python train.py --encoder_arch="convformer" --model="model that answers yes/no questions on an image's attributes" --dataset="telescope images of galaxies (Galaxy Zoo DECaLS)" --train_examples=88335 --image_size=64 --crop_scale_min=1 --horizontal_flip=true --translate=0.06 --rotation_deg=5 --cutout=0.25 --questions_per_image=4 --encoder_norm="layernorm_no_bias" --encoder_norm_position="pre" --encoder_activation="gelu" --encoder_mlp_ratio=3 --encoder_layer_scale_init=1.0 --encoder_parallel_block=false --encoder_inner_norm=false --encoder_patch_size=[4, 4] --encoder_conv_stem=true --encoder_depths=[3, 6, 3] --encoder_widths=[80, 160, 320] --encoder_kernel_size=7 --fusion="prefix" --fusion_encoder_width=384 --fusion_encoder_layers=10 --fusion_encoder_norm="layernorm" --fusion_encoder_norm_position="pre" --fusion_encoder_activation="quick_gelu" --fusion_encoder_mlp_ratio=6 --fusion_encoder_head_dim=48 --fusion_encoder_fused_qkv=false --fusion_encoder_bias="qkv" --fusion_encoder_qk_norm=false --fusion_encoder_parallel_block=false --fusion_encoder_inner_norm=false --fusion_encoder_positions="learned" --fusion_encoder_connector="linear" --init="torch_default" --residual_init="none" --optimizer="adamw" --learning_rate=0.00065 --beta1=0.9 --beta2=0.98 --eps=1e-10 --max_steps=4800 --batch_size=64 --epochs=3.5 --lr_schedule="wsd" --decay_fraction=0.4 --final_lr_fraction=0 --warmup_steps=240 --weight_decay=0.0
Rows from block 5 of the fusion encoder of a small model that answers yes/no questions on an image's attributes, named by matrix and row number. Rows with one number belong to one neuron. Each number is 128 + 24 x the weight over its row's rms, rounded and kept within 0 to 255. All counts start at 0. Numbers have three digits each. After the name is the row's rms in percent of the matrix's.
After each neuron's rows are labels from the 100 texts, of 14976, where the neuron reaches its highest value: "fires on" is the input token at the peak. Only what is clearly more common there than usual is listed. The data: telescope images of galaxies (Galaxy Zoo DECaLS).
# fc1: MLP up (fusion_encoder.blocks.5.mlp.fc1.weight, 2304x384), inputs 308-383
# fc2: MLP down (fusion_encoder.blocks.5.mlp.fc2.weight, 384x2304, transposed), outputs 308-383

fc1.155 106:136128115134154126169149179141165138135121128129103150103114131150093153135099159127122146147116111177140171141149161129097087140149104122152126132158158167140139147123150159097134094109121148127106116170095157121139096118092135
fc2.155 117:143144150128121128166155082161138102154103137125102120110112124122132124107091076085148113114130141130114174122129131112178150113151114145127112173100138164127082135139124083105137131110162112111131154118116133099148096094104094
fires on: "roundness: round"

fc1.650 098:138134133111112082145110152128115101085127106127123122114103109146156119164086126089161092154148111115119190142153135125157111128167158129162151069147120130098154139133175135141141101109133124144081109110119144104153088172116137
fc2.650 104:146145108146148151142175131172136146142145154110103126107130134115179125154125120120165132113099121158152112142074156113136141110142170088165153083105100160115126128152145102099149134114133156132171147142101155128128128142135099
fires on: "spiral arms: yes"; "spiral winding: tight"; "bulge size: small"; "bar: no"

fc1.666 110:089128112144140100154087166134154132083116168153126125153151129142173094178129151093146151158111142121125155174145160138121077158137132120138166083139125156092119168085119163130156119170118096083089134138140096133134125151102090
fc2.666 112:137179101118134148138126147131089148150137141123113168158157168115123118169112144103095144083107115141118145102131167134121125175118120144148109134147175146150159168118146118111121085094154100145148107154104142120092118142155142
fires on: "spiral arms: yes"

fc1.379 098:108113096157150105175077159123122112120111153126146129160127120178158128146119161073108147173108117125119144170125144152089123144157153096125108076129100161147129151138128163131155111108113177119124122131129138127170066128072144
fc2.379 112:140153117145151122134161123154153120129134156115100144095110151116164153136120098138166119126101126163153114134058150113124148119121152096159146093107119165086136128143122114100145126130121157114149153156124146114123107136139125
fires on: "spiral arms: yes"; "spiral winding: tight"; "bulge size: small"; "bar: no"

fc1.220 107:128122150133170129123124159099145100157090105107129167101124103117107165138100125134120117136113136171113127107102151085122150131157117132139115130130109140125141125110113152103121150091151126134149119166115108100164123130134138
fc2.220 118:150137160129106119171128072159139105136104117135107110115096111139134137085095092083154094111110140136128167138108097150167149103156107128120089150100114138093102129130136087108127125125165141116135146104125122113160109097104097
fires on: "roundness: round"

fc1.143 105:131130121130159144150125121094151099136139121137099162080132104114096119138129106132160133149148105182092125124131130122135111130129081167125086141123134132106171123152129140113108105104136115100165125168131156123158122139104100
fc2.143 114:130130141112121138169119103152129086151081115121120114080115113138126116078076085085136110123116161144108167143137102131167153094156117122113107176112112139100097129127121113127146138122126126114138159109142149114165102080090106
fires on: "roundness: round"

fc1.293 117:119135128148146133152121164135181102119098126094103171085111120120136160143128104145151118148119112183147155128148153117116120103140109130133140111087125143117128152153114120113138141120146130105125086121132146131119147138138138
fc2.293 123:137121153129117118168119104147144087135094106139129119096098112131117135099072073087144109140129138116126163127130106134172148091147108125102122180108143147099090126120141109119140124124153117114144150110157141107164079085100116
fires on: "roundness: round"

fc1.118 106:118108137133134098159115165141140136161085128100139134078141127147096157158130113114124160141119109167120124128121125103117117111151086166170141116137101136124152112115134092104101129110145097097121130124132152104150130158096145
fc2.118 130:130121170101109129150127085138139105144104110126116096110118118121128114084102063102159080124117168129136166132130090133179151095135117136118093167104128165101098104149142085136130128115148113109134141087136144102156107109111092
fires on: "roundness: round"

fc1.649 108:102117134132147083157087160121138101077108138134165147143132132151165134148113139122166095168138133131135136194122145139117108118159133087115129096106128152101141134082145142122156118162126113109080139170112137161141134143085092
fc2.649 127:146167096137122136159135148153069121148141160134104134171166156116137131179095163091093158111113097120111147110120185133138138168148157131145128103172142148153114167122162141110121093095144129154148114143106152120094130146130127
fires on: "spiral arms: yes"; "bar: no"; "bulge size: small"

fc1.532 109:146107095139169126170094165091173141116147110107128164076106113162124133142103135100092118126124124146108130115111162109123094129121124140154124128151157154136167126127121121133104117091147128113140125141097145146105132148106134
fc2.532 116:122137153145125117165150108136147080159109116134127111083112123136143132105091088081162095091129132157111181134120121110182159111141123114118108146094133154118113132145150082109137131112160116103146156112152125093157078104093083
fires on: "roundness: round"