{
  "model": "model that answers yes/no questions on an image's attributes",
  "dataset": "telescope images of galaxies (Galaxy Zoo DECaLS)",
  "train_examples": 88335,
  "image_size": 64,
  "crop_scale_min": 1,
  "horizontal_flip": true,
  "translate": 0.06,
  "rotation_deg": 5,
  "cutout": 0.25,
  "questions_per_image": 4,
  "encoder_arch": "convformer",
  "encoder_norm": "layernorm_no_bias",
  "encoder_norm_position": "pre",
  "encoder_activation": "gelu",
  "encoder_mlp_ratio": 3,
  "encoder_layer_scale_init": 1.0,
  "encoder_parallel_block": false,
  "encoder_inner_norm": false,
  "encoder_patch_size": [4, 4],
  "encoder_conv_stem": true,
  "encoder_depths": [3, 6, 3],
  "encoder_widths": [80, 160, 320],
  "encoder_kernel_size": 7,
  "fusion": "prefix",
  "fusion_encoder_width": 384,
  "fusion_encoder_layers": 10,
  "fusion_encoder_norm": "layernorm",
  "fusion_encoder_norm_position": "pre",
  "fusion_encoder_activation": "quick_gelu",
  "fusion_encoder_mlp_ratio": 6,
  "fusion_encoder_head_dim": 48,
  "fusion_encoder_fused_qkv": false,
  "fusion_encoder_bias": "qkv",
  "fusion_encoder_qk_norm": false,
  "fusion_encoder_parallel_block": false,
  "fusion_encoder_inner_norm": false,
  "fusion_encoder_positions": "learned",
  "fusion_encoder_connector": "linear",
  "init": "torch_default",
  "residual_init": "none",
  "optimizer": "adamw",
  "lr": 0.00065,
  "beta1": 0.9,
  "beta2": 0.98,
  "eps": 1e-10,
  "steps": 4800,
  "batch_size": 64,
  "epochs": 3.5,
  "lr_schedule": "wsd",
  "decay_fraction": 0.4,
  "final_lr_fraction": 0,
  "warmup_steps": 240,
  "weight_decay": 0.0
}
Rows from block 6 of the fusion encoder of a small model that answers yes/no questions on an image's attributes, named by matrix and row number. Rows with one number belong to one neuron. Each number is 50 + 12 x the weight over its row's rms, rounded and kept within 0 to 99. All counts start at 0. After the name is the row's rms in percent of the matrix's.
After each neuron's rows are labels from the 100 texts, of 14976, where the neuron reaches its highest value: "fires on" is the input token at the peak. Only what is clearly more common there than usual is listed. The data: telescope images of galaxies (Galaxy Zoo DECaLS). In brackets: how many of the 100, against the usual share in percent.
# fc1: MLP up (fusion_encoder.blocks.6.mlp.fc1.weight, 2304x384), inputs 288-383
# fc2: MLP down (fusion_encoder.blocks.6.mlp.fc2.weight, 384x2304, transposed), outputs 288-383

fc1.173 098:24 45 36 67 56 46 55 37 34 38 29 61 50 60 44 46 52 40 66 42 56 49 36 61 55 29 80 45 40 33 48 46 36 67 60 58 70 34 56 33 49 63 55 40 46 39 65 34 36 61 67 43 43 54 45 82 84 52 57 56 44 39 35 80 46 33 29 63 36 48 52 58 31 43 66 39 68 52 54 49 49 57 59 51 57 36 63 36 46 49 69 45 31 45 23 55
fc2.173 108:54 54 25 58 58 48 29 65 48 32 58 45 48 38 57 63 51 58 40 56 47 60 51 51 63 53 58 41 33 49 53 49 64 41 55 45 48 90 42 49 59 55 42 59 45 42 56 46 54 46 36 39 69 83 53 49 33 55 53 20 59 48 52 39 46 58 67 47 48 54 62 61 53 48 52 56 43 33 55 55 41 33 36 26 45 34 39 58 33 49 32 51 42 62 41 33
fires on: "spiral arms: yes" (44 vs 5.5); "spiral winding: tight" (25 vs 2.1); "bar: no" (15 vs 4); "bulge size: small" (11 vs 2.2)

fc1.537 108:40 46 40 55 55 60 50 76 64 40 36 45 29 55 68 48 54 64 31 57 59 44 59 45 45 33 44 38 68 43 66 35 54 44 48 34 47 60 24 43 39 49 48 43 59 37 38 47 51 43 57 60 45 78 61 66 46 38 66 27 33 25 40 57 54 65 59 25 45 48 49 53 38 51 65 55 43 61 46 36 52 48 21 47 28 45 43 71 44 40 50 51 35 49 44 42
fc2.537 122:25 37 31 39 55 41 38 54 50 44 32 45 47 59 58 54 35 55 55 68 52 58 60 39 45 60 69 53 33 64 48 31 54 31 48 44 40 41 44 43 44 46 55 51 32 35 39 31 56 31 44 38 58 31 47 66 56 54 30 49 75 45 43 58 35 49 46 41 59 33 50 53 44 37 60 49 63 35 41 52 51 40 64 38 35 60 70 47 58 57 35 60 38 38 39 25
fires on: "roundness: round" (100 vs 7.2)

fc1.415 100:59 52 56 54 35 65 54 72 65 47 52 68 57 63 72 35 42 70 39 50 45 57 52 69 60 55 61 47 69 36 68 36 50 44 34 51 39 74 41 59 57 47 54 40 38 52 48 39 37 72 48 43 50 59 33 50 67 39 62 22 55 51 51 57 41 55 55 44 57 42 55 55 47 42 50 46 51 63 45 61 39 36 34 38 52 39 34 73 61 45 60 61 31 60 52 53
fc2.415 111:29 56 34 40 44 29 42 62 55 40 34 40 51 67 66 58 50 47 54 63 49 49 56 50 50 40 89 56 41 64 62 22 56 35 56 55 43 56 29 39 36 56 47 45 37 13 32 14 56 32 37 49 66 49 57 70 46 40 40 57 61 58 42 66 47 47 52 41 64 31 59 55 42 38 49 46 58 38 42 49 61 56 48 48 43 51 49 46 63 53 33 58 28 28 19 37
fires on: "roundness: round" (99 vs 7.2)

fc1.558 108:39 51 54 60 33 63 60 57 59 60 57 69 48 37 76 34 65 69 32 52 47 33 45 50 64 34 62 38 64 47 57 38 67 49 49 42 54 79 28 57 45 50 49 51 57 37 50 56 47 66 37 59 46 68 37 45 46 44 61 35 58 40 34 45 46 42 56 44 40 50 65 63 41 61 63 61 62 44 49 54 58 37 48 38 40 42 35 57 46 63 51 57 31 63 36 63
fc2.558 098:15 31 32 55 49 31 31 31 44 71 45 41 58 65 45 40 51 57 52 67 51 48 44 56 53 51 78 50 40 51 50 31 61 33 56 40 39 35 42 57 55 52 58 41 53 24 37 18 56 41 39 33 63 36 52 78 52 41 46 56 71 50 41 55 45 52 35 53 75 46 56 62 41 42 71 60 69 32 39 56 45 36 59 49 40 52 58 58 55 64 28 65 19 36 24 23
fires on: "roundness: round" (100 vs 7.2)

fc1.316 102:38 37 37 64 60 57 43 44 35 49 33 70 57 39 62 47 47 43 57 27 29 45 28 49 41 31 55 21 75 60 71 30 45 36 48 67 51 59 64 39 35 63 58 56 51 39 68 44 58 51 58 40 34 65 65 81 67 55 61 55 41 45 54 75 59 57 41 52 31 59 48 41 43 51 79 39 68 41 57 61 59 51 28 60 41 33 46 61 49 57 42 72 26 74 44 38
fc2.316 103:40 61 41 50 42 45 33 54 48 78 40 44 60 50 65 43 44 53 73 51 42 51 37 68 70 44 71 67 50 50 53 52 64 49 70 43 32 44 21 41 60 46 79 57 62 34 38 44 72 48 46 36 49 60 54 58 50 37 60 48 42 41 43 48 62 48 67 64 41 47 45 78 35 59 63 49 53 48 44 48 50 33 49 58 42 65 54 49 55 55 55 55 41 58 44 40
fires on: "spiral arms: yes" (55 vs 5.5); "bar: no" (16 vs 4); "spiral winding: tight" (14 vs 2.1); "bulge size: small" (10 vs 2.2)

fc1.481 099:45 43 50 52 76 38 41 39 39 50 47 69 62 51 42 34 69 60 55 62 29 58 54 70 55 35 80 45 41 55 62 24 61 40 69 54 61 62 28 37 61 52 44 48 68 30 44 23 54 55 65 50 44 60 60 59 61 48 63 49 38 58 54 78 46 51 59 49 38 41 38 68 53 52 57 29 74 39 42 69 31 38 36 68 36 35 56 46 38 54 52 59 45 58 47 48
fc2.481 121:30 57 35 50 32 41 30 51 52 72 53 54 71 57 63 53 66 49 65 54 49 47 58 68 59 53 66 50 50 53 60 34 65 41 60 56 52 63 30 36 66 43 73 58 53 37 43 44 64 44 42 30 45 78 61 73 60 49 58 35 46 57 41 48 43 40 54 55 49 19 46 77 36 51 62 44 58 43 42 56 53 39 53 58 51 55 62 51 71 60 29 58 37 50 38 36
fires on: "spiral arms: yes" (47 vs 5.5); "spiral winding: tight" (20 vs 2.1); "bulge size: small" (15 vs 2.2); "bar: no" (9 vs 4)

fc1.515 102:23 36 37 67 40 58 61 54 50 41 57 64 57 33 59 35 54 48 42 47 51 56 55 64 61 25 79 49 73 47 55 39 39 55 40 44 65 68 41 49 35 61 56 45 43 21 56 38 42 46 72 64 46 72 48 83 79 61 40 46 49 31 59 67 68 30 46 47 43 53 49 60 43 46 62 43 52 48 56 42 65 48 32 61 42 44 62 41 55 58 56 62 17 60 41 51
fc2.515 099:62 50 52 40 29 50 36 44 58 44 43 46 61 52 59 66 55 46 50 39 65 67 47 68 61 56 38 67 55 57 71 51 60 57 55 41 42 62 18 51 47 43 60 70 42 61 32 51 74 46 50 41 48 71 56 41 41 25 48 48 30 31 42 45 55 54 71 57 39 37 34 55 47 55 48 68 52 57 27 55 54 61 40 49 58 72 59 70 48 70 63 47 52 73 66 35
fires on: "spiral arms: yes" (46 vs 5.5); "spiral winding: tight" (18 vs 2.1); "bulge size: small" (18 vs 2.2); "bar: no" (13 vs 4)

fc1.164 106:33 58 63 41 47 78 65 41 44 47 38 71 45 50 53 48 58 36 59 46 33 42 31 57 44 40 56 49 66 35 47 55 38 51 56 58 59 67 50 56 44 51 47 52 55 49 53 40 39 68 65 45 56 43 46 61 64 58 63 56 21 29 56 53 67 40 54 63 27 77 45 57 40 74 71 43 48 75 49 42 46 60 42 63 59 34 54 56 47 59 65 50 39 70 36 39
fc2.164 097:23 64 52 69 69 49 63 57 62 62 47 45 51 53 35 51 55 64 35 55 51 51 41 45 46 46 82 48 68 55 31 18 66 68 58 38 59 44 50 67 48 54 57 49 53 00 60 02 47 64 31 46 33 36 48 85 45 43 56 55 56 53 59 68 46 62 45 50 36 57 46 49 55 40 67 39 77 56 54 50 39 46 32 53 60 49 51 66 41 63 38 47 24 57 22 49
fires on: "shape: featured or disk" (63 vs 8.9); "bulge size: small" (10 vs 2.2)

fc1.644 094:36 63 63 74 48 39 40 36 39 52 50 70 54 47 39 23 42 31 57 28 31 38 41 47 36 51 52 49 55 46 46 24 51 53 47 42 62 53 37 32 49 70 58 43 66 43 50 47 68 50 57 50 46 47 42 77 71 60 65 37 33 59 45 67 48 53 39 61 22 56 52 39 31 34 81 44 75 61 37 59 61 63 53 60 54 32 66 50 59 45 66 36 29 65 25 49
fc2.644 110:49 46 39 50 48 43 21 50 37 43 43 46 67 41 68 76 56 60 48 51 44 75 45 62 75 51 55 55 25 54 72 54 63 36 66 40 49 83 35 50 71 51 37 65 52 47 37 64 59 34 35 43 61 80 57 42 33 52 38 20 63 46 36 48 51 53 82 55 47 57 58 63 41 47 47 46 36 44 42 67 50 41 35 38 40 43 60 70 54 52 28 61 57 48 68 33
fires on: "spiral arms: yes" (42 vs 5.5); "spiral winding: tight" (26 vs 2.1); "bulge size: small" (16 vs 2.2); "bar: no" (11 vs 4)

fc1.279 101:34 49 55 55 48 73 53 46 44 66 69 58 47 41 44 44 50 53 43 37 53 39 53 55 56 45 56 54 82 50 62 56 41 62 58 29 55 48 46 74 36 38 47 75 77 35 42 28 50 79 51 42 53 48 35 52 47 28 66 57 52 52 52 45 51 67 73 41 27 55 46 51 70 40 53 47 60 58 44 33 47 62 46 61 74 59 29 78 28 55 39 34 43 50 38 37
fc2.279 102:13 42 50 52 62 56 47 42 48 66 73 53 60 59 36 59 43 60 39 77 63 66 41 65 69 45 91 47 35 48 42 27 57 41 59 42 41 60 49 61 66 44 37 45 61 12 60 14 46 58 40 36 48 38 39 68 44 44 75 47 48 40 60 62 53 56 45 28 65 39 56 71 43 59 70 55 64 49 41 45 21 30 77 26 33 59 41 49 48 59 42 41 36 42 29 57
fires on: "shape: smooth" (76 vs 18); "shape: featured or disk" (24 vs 8.9)

fc1.280 102:25 38 37 56 62 50 36 53 33 44 38 67 38 54 51 26 67 49 65 33 47 42 43 62 52 42 54 20 53 37 57 38 58 34 38 44 58 67 33 47 51 60 49 65 60 32 63 40 59 56 51 38 43 56 48 52 66 63 60 50 38 52 34 62 66 48 55 56 28 50 50 53 48 49 75 28 69 61 47 50 59 61 43 46 57 22 42 62 36 57 56 58 33 73 32 64
fc2.280 106:47 62 28 55 43 34 44 61 54 61 54 53 57 63 65 51 53 45 62 40 59 60 51 75 60 52 64 63 52 62 47 48 58 52 60 53 32 48 33 54 62 32 70 68 47 42 41 45 68 58 46 33 59 66 57 68 43 22 53 47 43 46 49 41 40 39 62 52 44 28 38 77 44 56 52 61 64 46 46 57 44 37 53 58 43 57 62 54 55 61 34 51 41 48 38 18
fires on: "spiral arms: yes" (61 vs 5.5); "bar: no" (19 vs 4); "bulge size: small" (10 vs 2.2); "spiral winding: tight" (7 vs 2.1)

fc1.407 110:49 40 48 59 58 62 49 58 46 61 52 52 45 56 63 55 46 65 54 53 53 53 54 55 51 55 53 35 77 28 69 36 57 62 55 44 61 76 41 55 45 72 32 65 45 38 65 33 41 63 54 57 54 82 38 71 57 41 72 32 44 39 39 49 35 50 47 42 37 40 35 57 63 63 54 57 48 61 42 36 48 51 45 53 46 53 35 69 62 41 39 48 44 61 47 57
fc2.407 114:18 45 42 41 51 32 27 50 60 57 39 37 55 75 55 55 60 56 52 60 57 49 52 61 54 47 85 47 35 60 67 22 60 36 44 55 43 49 25 38 41 47 55 48 36 12 29 13 52 37 38 40 53 49 42 69 45 45 43 59 61 54 48 57 37 56 49 40 67 42 63 58 51 47 57 59 53 47 46 61 41 52 67 50 50 61 51 41 61 49 35 56 21 29 36 27
fires on: "roundness: round" (100 vs 7.2)

fc1.531 100:54 45 73 51 40 67 36 51 58 50 38 61 60 55 57 38 56 37 66 27 44 43 36 66 59 63 63 67 51 48 72 48 48 56 51 57 48 38 54 54 44 42 60 48 68 36 34 41 54 54 67 41 49 40 40 44 47 58 57 58 48 37 57 54 53 39 56 62 61 35 40 46 60 67 49 58 65 61 49 51 52 72 42 47 49 56 45 29 46 60 60 31 37 55 35 37
fc2.531 115:27 46 51 67 29 35 56 62 55 41 60 25 40 65 34 45 42 52 38 57 61 42 55 51 48 63 80 62 53 46 52 42 62 40 38 50 33 37 49 49 57 39 44 60 38 22 69 16 40 45 37 51 38 51 31 76 32 47 53 48 64 60 65 67 46 68 31 45 51 73 64 45 61 48 62 59 69 46 43 40 57 41 58 48 38 64 48 46 65 56 57 57 36 41 41 78
fires on: "shape: featured or disk" (100 vs 8.9)

fc1.687 103:51 60 65 44 58 49 44 39 39 48 47 71 45 38 34 59 64 31 54 43 46 40 38 48 50 22 57 46 40 41 73 25 38 46 63 63 66 37 66 42 41 69 68 45 62 45 46 38 51 45 65 58 45 48 47 54 62 58 64 66 30 41 42 67 44 44 38 65 59 46 20 35 26 41 48 41 43 72 47 70 54 65 43 29 26 28 51 65 34 38 51 70 43 71 40 51
fc2.687 122:51 69 54 47 59 65 57 52 56 36 39 44 47 48 47 72 48 65 28 76 54 51 62 43 60 58 57 47 48 54 39 53 44 46 46 51 45 59 60 62 54 49 35 52 30 46 53 39 35 51 53 56 72 49 29 57 35 58 50 41 61 42 66 43 25 75 60 33 62 55 65 58 58 41 36 51 40 51 48 53 59 47 42 17 48 40 48 50 49 59 35 58 41 52 55 60
fires on: "spiral arms: yes" (58 vs 5.5); "bar: no" (28 vs 4)

fc1.391 086:47 67 36 66 62 37 35 39 51 46 51 55 59 64 44 27 51 60 33 64 58 37 44 56 54 47 54 55 48 52 41 52 62 63 56 42 33 53 59 43 52 33 47 75 51 47 36 56 43 57 55 39 34 51 40 69 49 48 71 70 39 70 49 64 42 58 48 49 52 54 68 75 74 42 74 50 68 64 42 44 56 48 59 43 65 58 52 63 44 53 28 50 25 47 33 53
fc2.391 102:24 42 43 42 57 50 35 60 44 68 62 53 46 61 49 52 43 63 58 62 41 67 44 70 73 47 84 50 62 45 43 18 62 50 58 56 47 56 29 58 67 50 51 48 62 13 38 10 63 55 38 40 53 45 48 81 51 41 55 57 51 38 45 59 55 51 57 41 67 39 67 63 48 55 69 43 64 57 53 68 25 29 62 34 36 44 51 49 47 44 41 40 31 39 19 44
fires on: "shape: smooth" (100 vs 18)

fc1.527 101:33 68 45 77 39 70 72 61 69 49 52 61 58 49 58 47 57 41 48 37 65 61 44 55 56 66 63 45 75 44 46 58 48 74 62 50 54 60 48 81 62 43 49 73 64 48 49 36 37 76 44 62 56 49 54 60 50 47 64 53 33 29 69 63 61 46 55 61 29 60 38 69 48 45 75 62 61 57 44 30 41 64 30 45 61 50 34 67 34 74 62 45 46 66 55 50
fc2.527 102:19 34 49 51 72 57 40 45 53 71 71 62 66 52 35 50 28 55 39 57 51 68 46 61 51 43 78 62 31 55 39 21 58 53 54 49 48 58 50 66 75 44 52 57 49 10 37 21 54 66 37 35 46 31 44 91 33 49 76 52 61 46 63 55 57 54 50 52 64 45 63 61 57 57 70 63 66 55 36 47 15 46 68 39 32 63 44 45 52 53 42 48 35 36 34 47
fires on: "shape: featured or disk" (55 vs 8.9); "shape: smooth" (45 vs 18)

fc1.420 096:30 38 54 58 43 45 40 53 54 57 40 54 43 34 38 54 57 59 39 38 43 38 51 56 65 41 61 35 62 33 73 41 32 39 50 47 55 59 45 29 42 67 58 48 62 27 48 28 52 29 66 41 56 69 68 83 65 63 45 48 55 33 34 58 49 48 43 60 43 35 44 48 31 35 69 46 57 61 64 52 59 43 41 58 44 35 36 52 63 64 58 70 22 66 23 52
fc2.420 106:60 62 36 35 24 38 32 62 44 60 46 48 46 49 61 59 67 64 69 42 48 51 50 57 54 61 48 58 62 50 59 49 47 52 63 42 31 52 33 35 34 40 76 56 56 45 38 56 83 38 45 38 56 82 63 59 57 26 40 40 49 46 31 60 45 50 75 65 45 33 35 67 29 48 41 51 55 48 33 64 63 45 55 49 41 53 70 64 46 60 38 48 39 44 51 40
fires on: "spiral arms: yes" (47 vs 5.5); "bar: no" (19 vs 4); "bulge size: small" (15 vs 2.2); "spiral winding: tight" (14 vs 2.1)

fc1.36 110:45 53 39 74 57 57 47 77 41 44 57 59 47 57 67 48 52 56 49 56 46 45 39 53 63 54 47 55 64 34 51 45 68 33 61 51 62 81 39 36 43 70 57 40 65 47 51 33 47 64 53 63 42 54 51 68 53 53 68 36 52 21 55 46 46 64 52 38 33 41 44 52 55 51 72 48 42 47 35 44 52 50 33 57 29 47 29 70 59 64 54 39 48 65 40 65
fc2.36 105:23 29 32 45 52 30 26 37 55 54 42 42 63 70 56 44 34 53 45 60 55 57 60 61 53 60 74 63 30 58 54 33 69 41 60 56 39 47 43 48 60 58 45 48 40 15 41 12 57 31 40 36 48 30 51 80 52 54 30 51 80 48 35 52 34 51 57 53 61 41 56 56 37 36 66 61 62 46 58 48 52 38 71 38 48 57 67 46 51 56 26 67 37 34 24 17
fires on: "roundness: round" (100 vs 7.2)

fc1.291 105:27 59 54 65 40 56 39 52 42 45 37 68 43 57 59 50 61 53 64 34 45 45 44 51 47 39 63 32 54 39 61 34 35 62 45 58 53 59 59 37 32 77 47 42 58 18 67 30 52 51 74 59 31 38 55 78 62 43 43 52 34 40 36 70 49 51 42 58 41 43 29 60 33 52 84 29 61 49 50 44 57 48 40 48 58 30 61 58 37 65 54 63 38 67 42 57
fc2.291 113:48 62 44 42 42 55 44 39 53 62 49 52 66 53 67 44 55 47 70 30 57 57 35 62 56 61 61 65 62 61 47 54 47 62 62 52 32 55 43 43 48 39 81 53 51 32 55 48 71 55 58 44 49 58 49 53 65 24 46 43 40 41 36 63 64 38 55 54 26 45 40 57 37 45 57 56 60 61 29 55 67 56 43 64 46 58 60 65 48 61 62 44 51 56 35 29
fires on: "spiral arms: yes" (55 vs 5.5); "bar: no" (29 vs 4); "bulge size: small" (9 vs 2.2)

fc1.269 107:43 69 41 56 45 59 41 58 61 65 50 58 45 60 77 36 34 64 44 54 57 41 33 37 48 46 53 54 73 48 63 54 53 55 47 34 58 66 32 55 61 47 47 45 56 58 62 36 40 58 50 58 38 67 53 41 57 50 69 43 48 41 32 41 39 56 47 47 52 45 40 66 37 42 49 54 49 51 34 44 60 43 38 36 47 45 31 69 50 45 34 54 36 55 49 51
fc2.269 120:22 43 42 42 47 32 27 41 51 45 27 38 67 58 65 51 47 59 51 60 55 54 55 52 46 42 77 44 36 65 57 35 59 27 60 55 45 51 31 35 38 57 58 54 32 19 37 28 68 44 51 48 70 47 56 78 46 52 26 44 71 44 42 66 43 48 58 43 57 47 47 60 41 32 60 54 61 34 46 55 57 58 43 49 47 54 57 44 55 49 49 67 29 46 25 23
fires on: "roundness: round" (99 vs 7.2)

fc1.699 099:45 63 51 66 61 65 40 34 38 50 29 78 48 45 41 43 59 40 62 38 32 52 38 43 38 51 45 49 62 35 69 47 47 48 47 65 60 52 43 27 35 75 65 36 40 54 37 44 60 42 71 65 50 66 65 62 56 45 59 61 36 32 52 66 49 51 44 67 31 64 34 45 42 51 59 28 57 52 43 54 59 55 36 54 37 44 40 49 50 38 81 70 37 71 48 45
fc2.699 116:45 59 57 57 54 56 43 63 56 36 46 44 29 41 53 66 45 67 27 70 61 46 55 35 56 56 48 47 53 48 55 51 51 48 38 39 40 55 58 55 51 55 34 40 36 51 57 45 49 58 40 65 72 55 38 59 33 49 37 36 59 43 49 45 16 62 57 25 67 55 48 53 65 51 42 56 41 49 49 52 50 50 37 19 45 47 35 56 44 55 30 48 40 44 52 54
fires on: "spiral arms: yes" (37 vs 5.5); "bar: no" (32 vs 4); "bulge size: small" (12 vs 2.2)

fc1.396 127:54 68 54 51 54 72 30 54 34 50 54 60 43 39 51 57 40 37 67 36 41 47 36 47 59 44 48 36 38 49 58 54 40 56 57 64 62 70 53 42 42 66 53 55 57 47 33 56 67 48 61 58 41 70 66 52 66 69 61 46 42 41 38 45 66 28 58 62 37 45 24 64 27 53 58 42 53 75 66 59 53 54 34 40 37 24 45 47 41 47 53 62 34 59 50 31
fc2.396 145:60 60 58 39 57 58 54 52 58 48 57 44 46 39 46 63 30 64 35 74 70 52 58 41 61 68 41 53 49 59 57 50 59 46 42 31 40 63 53 57 53 51 24 40 44 44 36 56 45 57 29 46 67 51 38 45 33 59 51 48 51 37 69 46 21 76 68 28 60 50 64 55 57 51 37 63 40 56 51 53 46 39 46 22 53 59 45 56 22 57 41 53 47 50 55 61
fires on: "shape: featured or disk" (53 vs 8.9); "spiral arms: yes" (23 vs 5.5); "bar: no" (12 vs 4)

fc1.158 101:23 50 49 55 49 53 36 52 57 53 30 60 55 48 53 49 56 36 42 37 53 55 36 59 64 21 66 43 69 50 63 17 26 51 55 42 59 53 61 38 47 70 48 48 55 39 53 44 49 49 51 55 46 62 45 73 83 60 50 48 30 52 35 71 72 30 61 33 36 59 34 56 38 47 73 44 55 64 63 46 46 63 39 58 48 42 57 53 57 53 57 76 44 70 21 50
fc2.158 108:50 49 46 31 20 48 26 55 49 58 34 56 58 54 74 53 56 65 68 51 50 54 57 51 56 65 49 64 55 63 74 43 56 52 64 39 45 59 22 38 41 48 68 49 55 56 29 54 85 45 53 51 47 71 63 57 44 45 48 42 40 48 35 53 52 49 70 52 42 46 41 74 31 64 52 62 48 46 34 61 55 50 45 59 49 60 71 54 51 64 42 63 52 56 50 40
fires on: "spiral arms: yes" (52 vs 5.5); "bar: no" (22 vs 4); "bulge size: small" (14 vs 2.2); "spiral winding: tight" (8 vs 2.1)

fc1.477 114:44 56 60 63 56 72 48 74 59 56 59 49 29 58 64 42 62 58 50 64 52 49 37 54 63 37 51 47 84 44 63 52 46 44 62 41 51 66 38 39 50 49 38 44 60 56 73 40 38 53 63 56 46 71 38 54 50 58 60 56 34 39 44 60 56 47 56 34 39 47 41 56 46 54 70 43 51 50 33 36 36 54 46 48 28 39 32 53 45 67 61 51 48 58 38 57
fc2.477 104:28 38 29 58 46 43 41 40 51 42 37 43 54 76 55 53 52 62 55 62 64 42 55 43 56 55 71 57 27 49 49 39 68 40 49 40 40 41 34 36 50 49 56 57 43 20 40 23 51 39 42 38 55 33 54 74 54 48 39 46 68 62 49 61 47 63 43 50 67 42 55 70 44 55 61 54 58 29 49 45 34 38 61 34 48 57 63 47 62 59 34 62 32 29 34 33
fires on: "roundness: round" (100 vs 7.2)